Weights of a small image classifier.
Training: batches of 256, held-out accuracy 44%.
Data: 155796 training examples, 34.8 epochs.
Rows from block 10 of a small image classifier, named by matrix and row number. Rows with one number belong to one channel. Each number is 200 + 20 x the weight over its row's rms, rounded and kept within 0 to 999. All counts start at 0.
Before each channel's rows are labels from the 100 images, of 14848, where the channel reaches its highest value: "top examples" is what is common among them. Only what is clearly more common there than usual is listed. The data: photos of plants, animals and fungi (iNaturalist).
# convs1: 3x3 conv (model.blocks.10.convs.1.weight, 104x104x3x3, each kernel summed), inputs 0-51
# convs2: expand pointwise conv (model.blocks.10.convs.2.weight, 432x104x1x1, transposed), outputs 0-61

top examples: phylum Chordata; class Aves; order Passeriformes
convs1.66,216,193,245,198,199,187,193,245,194,189,190,201,195,185,203,194,206,194,245,245,179,199,207,186,191,244,180,210,245,245,192,197,192,218,202,194,196,245,208,204,198,195,211,223,187,199,203,186,202,200,201,191
convs2.66,207,253,180,209,198,186,212,221,206,185,185,208,205,193,188,225,234,187,216,172,225,222,196,190,221,202,187,175,210,204,202,193,240,194,203,179,173,200,201,229,172,251,263,207,237,173,216,177,192,214,182,195,224,237,167,247,187,187,203,199,170,219

top examples: class Aves; order Anseriformes; family: Anatidae
convs1.44,199,181,242,190,184,201,186,241,175,180,166,186,204,196,210,191,219,183,241,242,192,206,198,211,199,239,198,197,241,241,195,216,206,199,192,197,204,240,188,179,210,199,201,191,180,191,205,227,204,193,201,204
convs2.44,243,194,242,189,218,210,214,195,204,213,195,226,205,187,157,195,203,196,186,218,227,205,207,217,185,215,198,205,215,191,235,197,211,201,198,207,241,233,194,199,196,239,232,190,228,203,198,178,189,206,165,179,245,205,208,219,240,196,207,211,160,212

top examples: phylum Arthropoda; class Insecta; order Lepidoptera
convs1.67,202,186,242,192,176,186,215,242,195,192,201,207,212,175,197,211,196,174,242,242,186,215,194,189,198,241,197,196,242,242,195,201,200,189,175,179,204,242,206,198,195,193,189,207,191,196,203,211,212,215,209,161
convs2.67,197,189,196,191,222,199,201,180,169,214,218,199,204,187,184,226,193,207,161,183,190,214,196,180,180,199,197,229,180,210,177,203,220,209,199,210,171,239,229,193,217,200,228,197,203,172,197,168,219,232,182,208,158,195,221,196,205,196,200,203,187,190

top examples: class Aves; phylum Chordata; order Anseriformes; family: Anatidae
convs1.12,205,187,163,179,211,166,204,163,185,208,217,198,199,206,213,206,207,202,163,163,226,203,204,223,194,166,197,194,164,163,171,184,191,209,216,207,219,164,174,203,235,221,213,180,183,190,223,187,212,218,198,210
convs2.12,176,192,213,174,168,178,199,170,214,211,181,187,194,178,189,210,194,153,167,192,211,167,216,152,211,193,165,176,208,189,187,179,186,135,193,201,162,182,188,199,180,224,192,187,181,190,163,201,170,193,187,220,164,186,178,163,198,169,158,183,197,187

top examples: phylum Arthropoda; class Insecta; order Coleoptera
convs1.10,198,220,214,183,238,198,192,213,174,157,179,183,224,201,207,191,233,153,213,213,195,207,230,212,158,213,204,212,213,214,207,195,191,201,199,172,164,214,159,201,150,221,189,200,164,202,188,203,160,187,191,217
convs2.10,166,204,156,181,221,212,184,215,212,189,211,219,202,182,238,187,211,211,172,171,220,215,173,213,191,197,173,169,209,189,189,215,172,185,226,221,202,169,205,182,214,156,203,179,197,234,242,214,221,214,194,193,206,221,192,225,169,205,208,206,201,178

top examples: phylum Arthropoda; class Insecta; order Coleoptera
convs1.17,200,238,178,181,212,203,171,178,188,212,212,190,227,199,212,183,224,214,178,178,171,212,223,213,193,178,180,224,178,178,164,171,169,203,222,193,172,178,190,233,168,191,202,193,190,202,201,196,195,179,213,216
convs2.17,205,206,225,185,196,202,192,184,197,219,205,203,208,198,223,209,191,195,233,171,211,186,201,216,133,197,193,204,216,185,181,192,163,180,211,209,206,175,193,221,191,205,194,214,220,192,229,187,221,198,197,213,200,178,160,199,231,202,179,197,231,194

top examples: class Aves; phylum Chordata; order Charadriiformes
convs1.61,207,182,229,175,226,199,148,228,162,212,203,180,225,210,195,158,233,183,228,229,217,208,217,195,229,228,191,226,228,228,225,188,198,197,222,214,192,228,198,192,186,235,217,201,179,185,198,171,190,196,169,178
convs2.61,236,221,203,191,207,190,202,195,189,212,195,231,209,165,175,183,208,178,209,212,218,200,206,217,186,208,189,179,164,210,208,224,209,195,187,183,217,204,194,188,176,229,209,204,180,200,193,188,203,187,200,199,223,184,201,205,220,172,173,233,172,191

top examples: class Aves; phylum Chordata; order Accipitriformes; family: Accipitridae
convs1.50,190,178,205,182,205,183,218,204,193,200,219,201,236,189,186,232,197,172,204,205,238,180,223,180,172,202,190,214,204,204,235,157,185,198,196,218,183,204,177,182,245,201,199,148,221,195,213,184,241,239,193,197
convs2.50,220,186,224,178,202,194,196,169,188,220,191,173,210,191,183,204,186,177,227,210,210,177,202,189,202,209,188,193,203,203,234,187,203,169,212,161,195,191,187,220,186,185,188,187,194,182,182,213,175,206,191,232,193,181,187,173,182,178,236,204,197,198

top examples: class Aves; phylum Chordata; order Charadriiformes
convs1.21,199,203,192,170,213,249,164,192,176,202,214,219,181,196,208,205,196,207,192,192,167,208,201,223,251,191,214,208,192,192,220,202,216,206,217,182,211,192,191,203,164,192,169,220,208,215,187,214,184,237,186,184
convs2.21,229,233,170,218,185,196,197,180,172,203,156,240,210,212,227,220,182,214,234,185,199,191,196,217,178,220,201,207,184,195,211,202,197,192,196,160,216,177,184,184,196,213,216,232,236,226,227,193,199,197,228,219,210,190,191,181,181,156,193,218,177,191

top examples: class Aves; phylum Chordata; order Charadriiformes; family: Scolopacidae
convs1.16,207,183,199,163,183,179,178,199,167,246,195,181,197,174,205,176,207,191,199,200,213,191,239,188,179,199,217,222,199,199,187,200,176,211,184,187,179,199,192,185,209,204,196,232,196,215,215,188,183,181,155,199
convs2.16,177,167,180,203,194,219,199,220,199,190,234,216,183,217,196,195,183,195,182,196,178,214,182,169,217,225,207,166,176,178,210,192,209,193,211,187,212,200,184,197,222,175,172,201,195,194,186,249,208,219,193,215,138,219,188,198,181,176,193,196,214,213

top examples: phylum Arthropoda; class Insecta; order Lepidoptera
convs1.96,189,190,221,180,189,176,203,221,195,176,213,202,227,186,190,198,219,188,221,221,221,204,199,222,219,221,189,169,221,221,228,196,182,185,195,216,199,221,242,193,211,198,188,201,178,165,164,197,228,219,196,198
convs2.96,207,224,192,213,178,215,196,206,198,204,211,164,217,214,229,207,225,194,194,236,207,241,202,219,172,190,207,196,201,221,181,179,197,170,207,203,203,219,205,221,167,203,189,209,210,195,166,203,151,225,211,251,187,181,198,182,182,201,223,215,220,167

top examples: phylum Arthropoda; class Insecta
convs1.82,192,207,245,198,184,194,209,245,211,195,198,201,204,193,198,180,208,179,245,246,193,194,193,187,203,243,216,207,245,245,203,194,198,188,200,190,199,245,188,205,218,181,180,208,192,192,195,204,199,216,200,191
convs2.82,207,220,197,201,212,203,205,217,210,226,234,185,204,236,185,211,163,221,204,209,169,203,203,175,210,240,209,251,189,190,176,211,224,203,197,233,208,237,241,171,228,220,210,214,178,167,213,191,219,218,200,209,187,185,219,189,215,200,204,219,199,215

top examples: class Aves; order Charadriiformes
convs1.35,218,174,236,195,206,214,182,235,158,192,188,219,203,175,213,157,233,194,235,235,180,204,219,192,196,235,212,218,235,235,205,187,218,207,200,202,199,235,199,217,194,215,205,205,188,215,210,187,194,196,188,191
convs2.35,256,230,227,205,212,190,202,191,198,181,201,249,189,198,199,224,223,245,228,203,219,203,201,203,198,201,190,177,188,199,185,203,202,216,201,186,208,205,156,212,186,224,218,220,219,198,219,204,207,197,148,197,230,200,250,189,182,183,210,209,182,211

top examples: phylum Arthropoda; class Insecta; order Lepidoptera
convs1.7,211,202,196,172,229,176,195,195,192,166,169,214,172,219,225,167,203,177,196,197,170,195,175,174,192,194,190,199,195,195,194,178,168,191,185,253,168,194,171,230,192,173,204,190,189,183,189,197,214,222,186,188
convs2.7,203,190,198,222,246,214,235,210,195,196,205,249,224,217,219,215,213,215,202,217,199,226,198,226,204,219,201,213,213,185,209,191,189,219,226,180,188,193,193,205,210,206,234,202,223,186,226,212,236,211,173,193,225,223,196,228,191,199,249,223,174,211

top examples: phylum Chordata; class Aves; order Passeriformes
convs1.45,225,207,216,207,203,190,166,217,220,188,207,217,206,219,205,193,247,205,217,216,214,220,207,169,200,219,176,162,217,217,199,215,173,214,164,165,216,218,196,193,190,169,202,190,192,217,187,198,196,168,195,162
convs2.45,173,164,208,217,183,198,160,206,186,204,183,196,194,175,205,174,216,196,203,164,255,170,180,227,199,182,207,213,201,213,167,220,172,195,208,160,162,159,201,195,194,219,166,148,191,211,209,212,188,202,177,196,209,200,187,180,185,214,198,210,183,208

top examples: class Aves; order Charadriiformes; family: Scolopacidae
convs1.99,228,201,229,205,170,218,139,228,197,177,180,210,215,189,221,192,165,221,228,228,218,210,201,174,188,226,193,218,228,228,218,207,228,196,201,192,189,228,212,233,206,212,200,232,195,197,215,191,191,187,196,179
convs2.99,213,203,221,243,225,197,199,233,200,191,190,251,226,208,214,211,200,205,203,202,210,204,219,229,222,224,201,214,199,208,205,202,195,213,238,185,180,173,191,203,187,193,221,221,238,197,221,233,237,208,167,194,210,206,205,202,177,169,225,190,161,190

top examples: class Aves; order Anseriformes; family: Anatidae; order: Charadriiformes
convs1.38,166,198,191,185,208,186,180,191,180,214,175,192,209,200,178,183,192,184,191,191,198,188,243,212,181,192,203,187,191,191,231,196,183,197,231,200,201,191,194,179,211,214,189,229,167,220,202,198,212,164,185,217
convs2.38,241,209,170,220,195,226,187,232,174,199,219,207,183,212,163,194,197,179,245,200,213,193,185,179,193,232,208,203,204,234,194,157,196,181,187,197,200,163,170,197,188,211,213,199,175,201,180,194,184,199,211,179,211,188,197,159,195,193,210,207,205,217

top examples: phylum Chordata; class Aves; order Passeriformes
convs1.6,231,206,234,194,209,158,192,233,228,186,180,201,182,193,217,203,208,191,233,234,184,209,195,180,195,231,175,200,233,233,175,196,156,209,207,204,209,232,189,204,233,190,226,221,184,170,200,211,203,175,217,191
convs2.6,213,211,184,191,204,183,159,217,205,167,193,204,165,189,232,224,214,210,226,190,187,192,215,194,232,179,197,195,223,177,229,208,214,231,211,200,170,190,189,233,165,218,207,200,208,165,210,176,216,206,159,173,227,205,204,164,191,178,229,196,162,194

top examples: phylum Arthropoda; class Insecta; order Lepidoptera
convs1.9,202,200,162,183,203,218,189,163,197,186,203,177,194,197,239,203,203,197,162,162,170,192,209,230,191,166,218,196,163,163,199,201,195,218,209,196,198,163,196,214,201,196,188,182,186,204,208,188,185,188,182,193
convs2.9,208,208,174,196,192,189,181,202,206,171,204,213,224,228,250,208,212,184,205,204,197,222,198,194,206,197,176,173,175,189,177,180,202,185,202,208,182,194,185,262,187,220,178,193,207,192,192,227,209,167,234,196,217,187,184,191,169,182,214,186,181,174

top examples: phylum Arthropoda; class Insecta; order Hymenoptera
convs1.2,183,195,156,206,201,200,200,156,225,216,198,205,215,194,207,199,180,201,156,156,188,202,189,196,196,158,213,201,156,156,175,202,202,197,196,205,207,156,200,190,212,190,201,158,203,202,205,195,186,195,204,207
convs2.2,199,200,193,177,210,185,197,208,181,217,176,213,191,196,204,186,176,194,203,185,197,198,212,180,198,184,205,178,187,188,157,199,180,171,196,168,205,177,192,206,213,152,206,215,213,204,196,206,200,176,215,183,215,196,155,202,218,187,206,178,187,179

top examples: phylum Arthropoda; class Insecta; order Lepidoptera
convs1.39,181,218,176,182,181,207,196,175,212,175,194,191,180,167,217,219,204,197,175,175,187,200,205,221,214,175,196,255,175,175,170,201,198,190,183,182,207,175,218,238,216,183,189,150,171,208,213,206,203,190,204,167
convs2.39,150,187,180,198,211,212,196,203,169,192,170,201,214,206,220,187,186,184,197,166,148,241,202,175,199,188,195,192,207,199,183,195,191,206,192,226,215,199,196,218,197,165,215,215,199,183,173,157,213,197,144,172,195,193,227,191,178,183,217,172,223,184

top examples: class Aves; phylum Chordata
convs1.80,177,224,201,219,195,160,199,200,155,201,204,178,193,172,217,202,226,191,200,201,259,188,202,177,185,199,184,190,200,200,195,213,199,237,201,200,181,200,175,186,216,213,211,236,201,196,197,192,226,232,206,219
convs2.80,192,199,170,182,216,205,201,218,212,179,186,178,163,216,187,199,209,171,187,201,171,162,226,184,184,174,192,216,204,169,194,187,205,176,166,203,196,196,189,203,213,195,205,224,218,210,208,207,180,209,202,213,174,158,220,204,215,210,200,189,232,182

top examples: class Aves; order Accipitriformes; family: Accipitridae
convs1.88,188,209,196,203,196,230,215,195,201,213,217,176,207,193,189,215,221,195,196,196,226,192,205,167,196,195,174,189,195,196,236,136,225,207,183,201,186,196,219,201,188,165,207,207,225,195,168,213,240,212,211,206
convs2.88,218,175,221,184,164,193,186,191,163,207,193,153,221,198,207,209,191,221,184,208,201,205,207,242,154,218,197,178,192,210,169,201,193,181,174,203,180,179,218,192,161,199,189,201,197,211,214,228,193,187,225,181,206,203,197,216,190,213,197,207,190,187

top examples: phylum Arthropoda; class Insecta; order Lepidoptera
convs1.70,201,202,249,205,200,200,199,248,199,195,192,190,197,191,207,191,202,192,248,248,192,200,199,206,187,245,207,199,248,247,201,198,200,202,204,193,195,247,200,199,199,195,192,202,193,204,196,202,197,198,197,210
convs2.70,226,173,207,198,212,223,213,195,203,232,234,168,183,208,180,189,160,178,211,194,210,218,205,203,187,237,183,241,175,179,222,208,218,224,219,219,220,204,245,191,214,209,196,201,167,184,213,201,213,222,202,221,230,192,248,202,237,199,233,212,208,263

top examples: class Aves; phylum Chordata; order Passeriformes
convs1.94,189,223,221,208,197,146,218,221,166,196,209,209,204,172,201,203,188,200,221,221,196,181,186,163,196,218,198,182,221,221,200,213,203,223,210,195,200,221,200,201,212,199,228,227,196,183,157,199,228,217,219,210
convs2.94,202,199,184,175,200,194,192,211,186,183,207,172,152,202,205,182,209,206,215,228,178,142,214,207,178,187,219,210,218,188,184,177,211,165,188,182,185,207,191,188,232,188,204,191,204,197,209,184,170,186,212,202,171,179,213,234,203,217,176,143,208,194

top examples: phylum Arthropoda; class Insecta; order Lepidoptera
convs1.5,193,185,213,176,166,219,173,214,216,243,173,171,240,196,224,212,167,181,214,214,222,231,213,208,225,213,213,203,213,213,228,195,196,228,200,208,161,213,187,216,185,210,178,213,213,198,201,193,160,216,206,191
convs2.5,210,211,171,178,229,211,206,216,214,202,161,190,208,190,189,206,224,160,143,202,174,193,222,195,183,186,204,204,142,184,206,169,213,235,212,205,216,221,199,199,228,145,201,225,195,211,184,164,188,192,202,203,198,174,214,200,209,184,229,181,232,168

top examples: phylum Arthropoda; class Insecta
convs1.27,199,186,242,219,196,211,219,242,201,214,179,190,234,189,215,197,204,205,242,242,201,205,213,196,210,240,190,206,242,242,198,204,219,222,196,192,197,242,181,192,193,179,197,216,192,208,180,196,217,185,206,196
convs2.27,230,152,216,206,218,195,174,210,180,210,233,198,195,164,177,172,186,225,190,214,214,218,198,252,203,211,191,201,201,141,214,230,172,212,198,199,208,167,181,195,204,209,208,171,192,221,222,199,223,235,196,202,225,202,196,209,198,177,224,194,181,226

top examples: phylum Arthropoda; class Insecta; order Lepidoptera
convs1.3,210,200,241,204,184,189,203,240,193,217,211,190,211,180,211,191,210,219,240,241,187,189,211,191,207,239,206,223,240,240,203,196,206,184,208,197,188,240,174,240,184,209,193,194,186,185,188,197,193,182,212,206
convs2.3,233,198,185,222,215,196,173,221,209,200,220,191,200,203,190,189,190,250,207,201,220,229,195,195,215,200,198,210,194,211,199,196,181,224,227,245,214,178,201,184,202,187,177,231,215,170,217,213,215,210,175,202,231,211,190,192,207,189,222,227,232,209

top examples: phylum Arthropoda; class Insecta; order Lepidoptera
convs1.23,193,210,167,208,206,203,185,167,233,171,217,205,205,182,235,215,188,201,167,167,182,182,177,192,191,168,213,182,167,167,181,225,209,206,196,216,183,167,187,197,205,191,214,166,201,190,164,201,181,211,191,214
convs2.23,172,201,204,194,218,179,156,220,190,223,197,205,166,195,222,201,175,189,203,193,208,217,186,195,222,180,221,204,214,212,207,194,171,192,183,216,207,190,178,200,208,199,185,194,228,202,214,189,219,173,227,191,219,182,210,209,143,216,173,201,233,179

top examples: phylum Chordata; class Aves
convs1.52,197,195,236,200,210,183,199,235,203,175,219,209,217,209,192,173,209,161,235,235,227,187,188,184,190,231,211,198,234,234,199,180,201,197,186,179,179,234,207,190,187,188,191,225,163,198,206,195,190,203,186,182
convs2.52,180,164,192,194,200,224,213,178,172,239,239,209,175,181,225,195,215,194,190,227,179,240,176,223,185,194,208,179,200,188,190,227,183,227,169,195,216,181,193,209,157,209,210,183,175,205,218,211,196,200,175,175,213,214,189,194,187,207,189,193,208,192

top examples: class Aves
convs1.64,205,199,246,198,199,194,201,246,199,202,207,204,208,200,195,190,194,196,246,247,171,190,192,186,201,244,181,198,246,246,201,198,181,207,192,199,202,246,200,212,196,185,189,214,189,200,210,185,203,184,199,193
convs2.64,195,209,197,184,183,194,226,166,186,201,223,189,182,226,184,199,227,266,207,177,208,207,202,187,209,178,196,202,214,216,218,227,223,209,221,176,195,204,205,186,172,220,233,199,189,202,230,192,201,197,198,206,205,228,173,229,191,201,199,208,157,229