python train.py --model="image classifier" --image_size=64 --stem="single" --beta1=0.9 --gradient_centralization=true --batch_size=256
Rows from block 10 of a small image classifier, named by matrix and row number. Rows with one number belong to one channel. Each number is 50 + 10 x the weight over its row's rms, rounded and kept within 0 to 99. All counts start at 0. After the name is the row's rms in percent of the matrix's.
Before each channel's rows are labels from the 100 images, of 14848, where the channel reaches its highest value: "peak at" is the part of the image that holds the peak. Only what is clearly more common there than usual is listed. The data: photos of plants, animals and fungi (iNaturalist). In brackets: how many of the 100.
# convs1: 3x3 conv (model.blocks.10.convs.1.weight, 104x104x3x3, each kernel summed), inputs 52-103
# convs2: expand pointwise conv (model.blocks.10.convs.2.weight, 432x104x1x1, transposed), outputs 62-123

peak at: top centre (40)
convs1.52 085:49 56 50 68 57 51 64 67 50 42 45 43 60 53 50 61 68 68 62 60 44 48 50 49 42 40 57 68 38 46 44 50 67 65 38 42 67 46 48 36 47 39 52 45 52 67 55 39 59 68 68 48
convs2.52 089:47 44 53 52 41 54 43 44 49 54 53 48 45 33 42 61 27 52 49 58 49 50 45 36 55 57 71 42 43 38 57 66 45 60 53 48 44 65 62 50 44 52 56 64 52 41 40 43 47 40 51 62 52 36 57 37 76 40 47 39 43 42

peak at: bottom right (36); bottom centre (32)
convs1.13 064:38 48 56 52 37 55 30 52 50 25 44 49 56 53 41 36 53 53 55 43 62 50 50 40 66 47 66 53 42 28 57 49 67 64 37 47 53 66 43 57 50 47 44 57 58 53 82 59 43 53 53 48
convs2.13 076:41 47 66 43 35 53 50 54 52 60 59 44 45 33 61 33 35 53 48 56 57 37 63 45 53 55 51 43 57 42 36 34 62 54 60 62 49 66 52 42 68 62 28 37 57 50 21 39 66 54 47 34 61 44 66 41 57 44 48 45 69 42

peak at: middle right (50)
convs1.95 053:40 46 44 36 48 50 52 37 54 51 42 54 57 47 53 56 36 36 52 42 56 41 41 55 56 46 47 36 49 61 43 50 48 29 55 33 37 46 52 64 42 51 41 51 58 36 44 59 52 36 36 55
convs2.95 081:60 64 40 71 60 61 44 73 44 49 41 43 52 49 58 41 69 45 39 46 36 57 60 49 54 49 41 61 58 66 47 64 32 49 31 52 53 47 61 61 49 56 71 32 53 66 47 57 58 36 50 38 56 61 35 45 49 58 56 63 52 44

peak at: bottom centre (40); centre (34)
convs1.68 091:49 48 51 69 46 42 55 68 55 54 48 48 48 58 61 60 69 69 50 51 57 53 61 45 38 41 59 69 42 49 46 51 55 37 52 43 68 51 46 56 47 45 55 44 34 69 51 53 49 69 69 62
convs2.68 124:37 63 60 31 43 55 49 38 51 53 66 53 53 46 61 46 35 62 60 58 72 50 56 45 59 53 48 40 48 62 61 58 63 52 71 66 68 57 56 52 72 61 42 57 46 54 50 58 55 70 45 51 60 66 59 50 62 61 55 55 45 54

peak at: bottom right (60)
convs1.96 087:54 76 51 61 54 66 40 60 40 72 56 52 50 32 56 41 61 61 51 40 62 37 48 44 51 51 49 61 58 56 50 41 42 35 49 49 60 45 61 66 50 40 69 52 32 61 37 51 24 60 61 51
convs2.96 082:36 71 54 53 48 50 41 42 45 59 76 58 58 47 43 46 60 42 43 49 48 40 48 74 52 58 48 60 50 52 32 48 36 53 59 47 39 45 52 36 48 61 50 37 55 55 53 69 40 46 70 60 46 43 41 64 75 39 53 48 35 54

peak at: centre (31)
convs1.73 105:47 59 51 39 41 52 49 39 66 36 49 46 47 21 52 60 39 39 60 37 59 54 42 50 55 54 56 39 54 47 64 53 51 49 46 37 39 47 53 51 37 56 73 54 50 39 41 39 56 39 39 55
convs2.73 093:62 50 65 53 56 47 59 59 58 56 60 42 50 48 39 59 40 53 37 39 51 38 47 47 42 33 46 25 36 53 48 54 59 57 51 33 59 53 46 47 48 51 48 64 72 38 30 37 55 49 71 48 30 38 42 41 55 64 41 45 47 49

peak at: middle right (33)
convs1.81 071:47 57 56 49 59 46 40 50 84 56 50 55 38 26 51 42 50 49 61 46 49 65 43 44 43 51 54 49 68 55 44 46 45 32 39 57 50 56 51 54 55 52 64 52 55 49 43 36 58 49 49 66
convs2.81 079:38 58 54 54 47 60 60 56 50 45 61 47 36 45 35 45 33 55 67 55 53 58 45 43 45 57 36 46 58 54 53 54 67 57 53 39 57 56 67 60 39 50 48 49 59 61 47 56 42 51 49 42 42 40 55 69 58 56 42 57 49 46

peak at: top centre (58); top right (36)
convs1.20 071:40 36 55 60 45 39 56 59 51 44 74 61 47 46 38 57 59 59 46 42 29 51 36 67 38 55 41 59 38 47 33 46 54 50 53 45 59 52 77 46 42 45 45 53 29 59 59 36 36 59 59 46
convs2.20 093:71 53 55 43 70 46 50 53 59 52 45 63 47 39 51 40 63 64 49 54 43 48 54 50 53 49 64 48 45 46 42 55 40 54 46 31 59 48 47 57 54 34 65 36 55 45 56 33 52 44 44 48 47 40 39 60 50 45 58 35 50 57

peak at: top centre (65)
convs1.71 136:59 51 46 28 47 41 47 29 58 41 48 49 42 46 44 58 28 28 44 43 54 55 50 51 52 50 54 28 63 51 36 52 47 53 49 55 28 48 54 44 46 54 51 56 49 28 48 49 64 28 28 55
convs2.71 090:55 56 49 60 35 46 64 32 50 39 48 31 64 34 33 66 45 44 56 39 62 43 32 42 58 32 53 53 42 42 51 49 45 71 55 47 56 47 29 55 42 42 71 53 51 35 42 29 51 36 48 55 52 41 55 42 45 45 37 31 45 38

peak at: middle right (32); centre (31)
convs1.15 077:21 36 52 51 41 63 49 50 69 59 50 34 58 32 48 46 51 51 65 58 45 55 61 29 38 62 51 51 39 36 42 53 41 44 47 54 50 56 46 59 54 52 35 28 42 51 51 42 41 51 51 62
convs2.15 087:35 79 44 50 47 53 52 58 36 47 61 47 27 71 19 53 43 66 56 52 53 56 46 47 49 52 66 71 49 50 48 41 63 50 50 54 47 53 63 51 40 50 60 52 48 24 49 43 62 62 40 52 37 43 54 39 48 54 32 42 56 40

peak at: bottom centre (39); centre (31)
convs1.16 060:55 85 51 50 44 61 38 49 45 34 43 52 43 29 67 39 50 50 63 43 45 48 84 43 65 48 40 50 36 49 61 44 59 48 48 49 50 47 52 45 52 54 46 42 35 50 62 71 58 50 50 48
convs2.16 079:46 46 51 49 57 55 32 51 52 53 34 65 47 63 53 48 42 58 56 33 51 43 54 34 31 44 42 48 33 44 51 63 47 58 40 51 34 59 65 61 47 38 53 43 53 38 29 43 50 44 38 55 49 49 52 38 50 48 59 66 41 49

peak at: centre (46); top centre (27)
convs1.6 093:50 54 45 66 48 46 58 66 52 47 41 46 53 52 38 63 67 67 38 52 43 47 46 44 42 41 50 67 57 52 41 48 41 33 48 47 66 36 50 61 56 49 55 58 43 67 40 47 59 67 67 57
convs2.6 081:43 63 60 44 56 41 58 41 37 51 61 30 50 61 43 72 50 33 72 42 52 41 47 48 57 31 49 50 35 50 63 49 47 54 49 35 51 42 57 52 37 65 57 66 26 38 68 55 33 51 44 70 47 42 49 45 55 50 29 37 42 56

peak at: bottom centre (40)
convs1.25 084:51 47 52 38 44 34 30 39 55 42 49 28 41 54 60 58 38 38 38 51 64 51 49 54 53 59 64 38 59 59 41 55 46 44 40 34 38 52 48 54 50 59 39 46 71 38 35 49 63 38 38 55
convs2.25 088:53 36 24 56 64 62 59 59 41 62 38 64 39 58 44 34 55 45 39 45 45 56 68 36 40 53 48 41 51 52 56 57 38 40 41 54 57 36 53 48 49 51 49 45 61 63 55 37 55 45 60 45 45 44 41 65 46 52 44 64 46 49

peak at: centre (45)
convs1.58 082:49 50 40 66 54 56 38 65 57 41 59 45 27 48 63 48 66 66 42 63 47 56 45 51 50 50 51 66 38 67 45 50 47 69 49 48 65 43 52 50 53 51 47 37 45 66 35 49 45 66 66 53
convs2.58 081:47 49 41 44 44 62 62 49 51 43 53 59 48 45 55 44 52 49 60 52 53 66 47 52 46 51 41 39 44 56 55 62 41 71 48 46 70 65 65 49 63 59 45 61 54 63 57 50 46 47 42 57 60 64 57 61 46 56 57 35 56 42

peak at: bottom right (44); bottom centre (26)
convs1.23 109:37 39 48 33 51 44 63 34 51 32 42 51 52 58 54 52 33 33 40 60 55 48 49 44 53 48 47 33 61 42 48 54 65 64 48 52 34 58 45 52 50 39 53 69 53 33 60 45 40 33 33 47
convs2.23 086:54 36 39 58 47 56 37 43 38 61 45 59 44 47 41 48 46 42 47 36 42 40 43 44 62 46 45 44 52 41 34 33 45 69 53 48 37 55 52 40 57 52 58 60 30 50 43 50 41 48 57 40 49 29 38 35 39 29 52 46 37 34

peak at: bottom right (51)
convs1.14 082:59 41 48 64 57 51 67 63 36 61 36 42 55 59 61 68 63 64 44 64 45 43 35 49 50 68 42 64 40 49 39 57 44 47 51 49 63 45 41 52 56 50 28 71 52 64 52 48 59 64 64 45
convs2.14 149:43 62 60 26 47 61 49 42 49 54 68 49 54 51 60 48 37 60 54 63 68 60 56 52 54 56 52 43 53 60 61 53 59 49 66 66 67 59 62 52 72 60 48 63 49 55 49 65 55 66 35 50 66 67 68 60 60 61 56 54 46 54

peak at: bottom right (51)
convs1.94 109:50 51 51 60 55 55 54 61 29 59 55 49 54 31 51 50 61 61 56 49 43 42 44 52 55 57 39 61 47 51 61 50 49 45 58 51 60 52 53 55 43 49 43 36 40 61 57 56 47 61 61 00
convs2.94 081:56 51 55 54 30 54 38 65 49 55 42 47 51 50 59 62 56 54 29 41 38 52 51 46 67 55 60 57 45 48 44 44 45 35 45 53 43 31 58 38 60 44 38 50 13 50 51 54 44 40 51 43 47 45 39 50 35 47 52 52 42 53

peak at: centre (63)
convs1.61 072:56 53 42 64 40 47 44 63 51 47 45 35 59 42 41 37 64 64 45 53 47 57 54 42 46 51 60 64 54 49 43 45 68 41 36 51 64 52 47 50 44 47 53 38 56 64 50 52 43 64 64 42
convs2.61 087:38 49 28 69 41 34 64 58 51 46 42 44 29 30 52 37 66 64 45 41 49 52 26 42 45 51 45 52 49 46 62 44 51 42 53 49 28 58 34 60 46 48 48 50 45 63 63 55 47 59 43 44 40 58 69 36 58 44 42 40 60 59

peak at: centre (36)
convs1.27 137:47 51 46 71 48 47 56 70 40 56 44 44 56 52 49 51 71 71 50 51 45 51 53 47 48 52 50 71 57 53 53 46 45 31 46 45 71 41 44 46 47 58 51 56 50 71 45 43 56 71 71 51
convs2.27 088:55 48 67 27 57 53 49 44 44 49 57 50 40 40 49 69 48 40 41 62 46 60 40 51 46 54 70 35 74 67 50 45 67 49 53 49 53 50 48 39 43 67 44 54 60 48 76 58 55 47 55 60 66 48 60 25 45 40 35 52 46 48

peak at: middle right (57)
convs1.93 068:56 42 52 58 68 44 52 57 48 48 44 37 66 61 53 59 57 57 45 64 56 58 58 53 55 56 43 57 45 36 43 38 49 57 48 68 58 49 37 44 46 38 55 54 37 57 57 45 56 57 57 34
convs2.93 081:50 40 43 61 43 61 45 57 56 50 50 51 42 72 52 37 42 49 40 53 44 40 62 39 62 48 64 42 41 76 51 60 36 60 47 62 61 28 71 45 52 57 56 58 51 57 52 41 43 46 62 43 47 52 31 43 45 56 64 51 30 44

peak at: top centre (36); top left (34)
convs1.34 074:55 52 37 41 44 33 58 40 34 38 54 29 50 74 42 62 40 41 42 72 57 52 45 59 52 46 47 41 35 57 40 42 51 52 48 58 40 47 35 39 48 49 57 61 48 40 48 55 74 41 41 47
convs2.34 082:66 60 33 51 59 64 39 43 55 49 46 42 44 51 55 57 53 33 40 61 53 22 51 49 32 39 41 58 34 44 49 54 36 53 40 44 58 43 43 32 40 48 59 70 48 45 48 47 32 38 48 78 52 42 48 45 43 35 56 37 29 47

peak at: centre (54); bottom centre (25)
convs1.101 076:67 46 54 63 55 29 40 62 43 64 46 38 50 54 58 48 63 63 53 49 52 53 48 53 48 48 55 63 45 71 41 61 54 56 44 46 62 56 39 54 59 57 45 57 52 63 27 65 51 63 63 52
convs2.101 091:48 43 27 62 63 40 61 71 59 59 28 55 43 60 53 34 61 40 43 50 51 48 66 34 36 60 40 45 54 53 60 54 33 16 33 45 55 35 46 49 54 51 41 35 54 63 47 50 35 59 39 36 48 46 35 65 63 49 50 70 49 70

peak at: centre (41)
convs1.21 063:54 29 56 47 55 50 46 46 40 40 57 35 44 50 43 30 46 46 38 77 44 42 49 50 33 73 57 46 47 46 48 36 62 40 47 54 46 53 50 45 43 47 27 53 60 46 43 45 37 46 46 20
convs2.21 083:43 60 32 57 55 35 50 45 42 50 38 56 45 35 45 33 60 62 34 60 49 53 33 45 37 46 72 61 51 57 48 40 50 40 47 46 28 31 34 45 47 47 42 49 57 56 49 45 40 42 50 61 50 77 55 56 44 46 48 59 65 47

peak at: middle right (41); bottom right (33)
convs1.57 092:44 51 51 34 34 59 42 35 56 49 57 62 50 65 53 43 35 35 60 46 47 35 45 55 36 40 52 35 77 48 50 65 48 43 40 32 34 44 58 50 63 52 56 50 43 35 45 32 41 35 35 55
convs2.57 085:52 44 50 39 41 63 67 39 42 46 53 52 56 39 38 48 43 55 52 28 60 52 38 47 63 42 39 58 62 42 38 44 61 61 68 33 54 50 47 62 47 60 54 64 33 24 44 69 37 29 64 70 39 42 52 47 55 39 32 62 59 44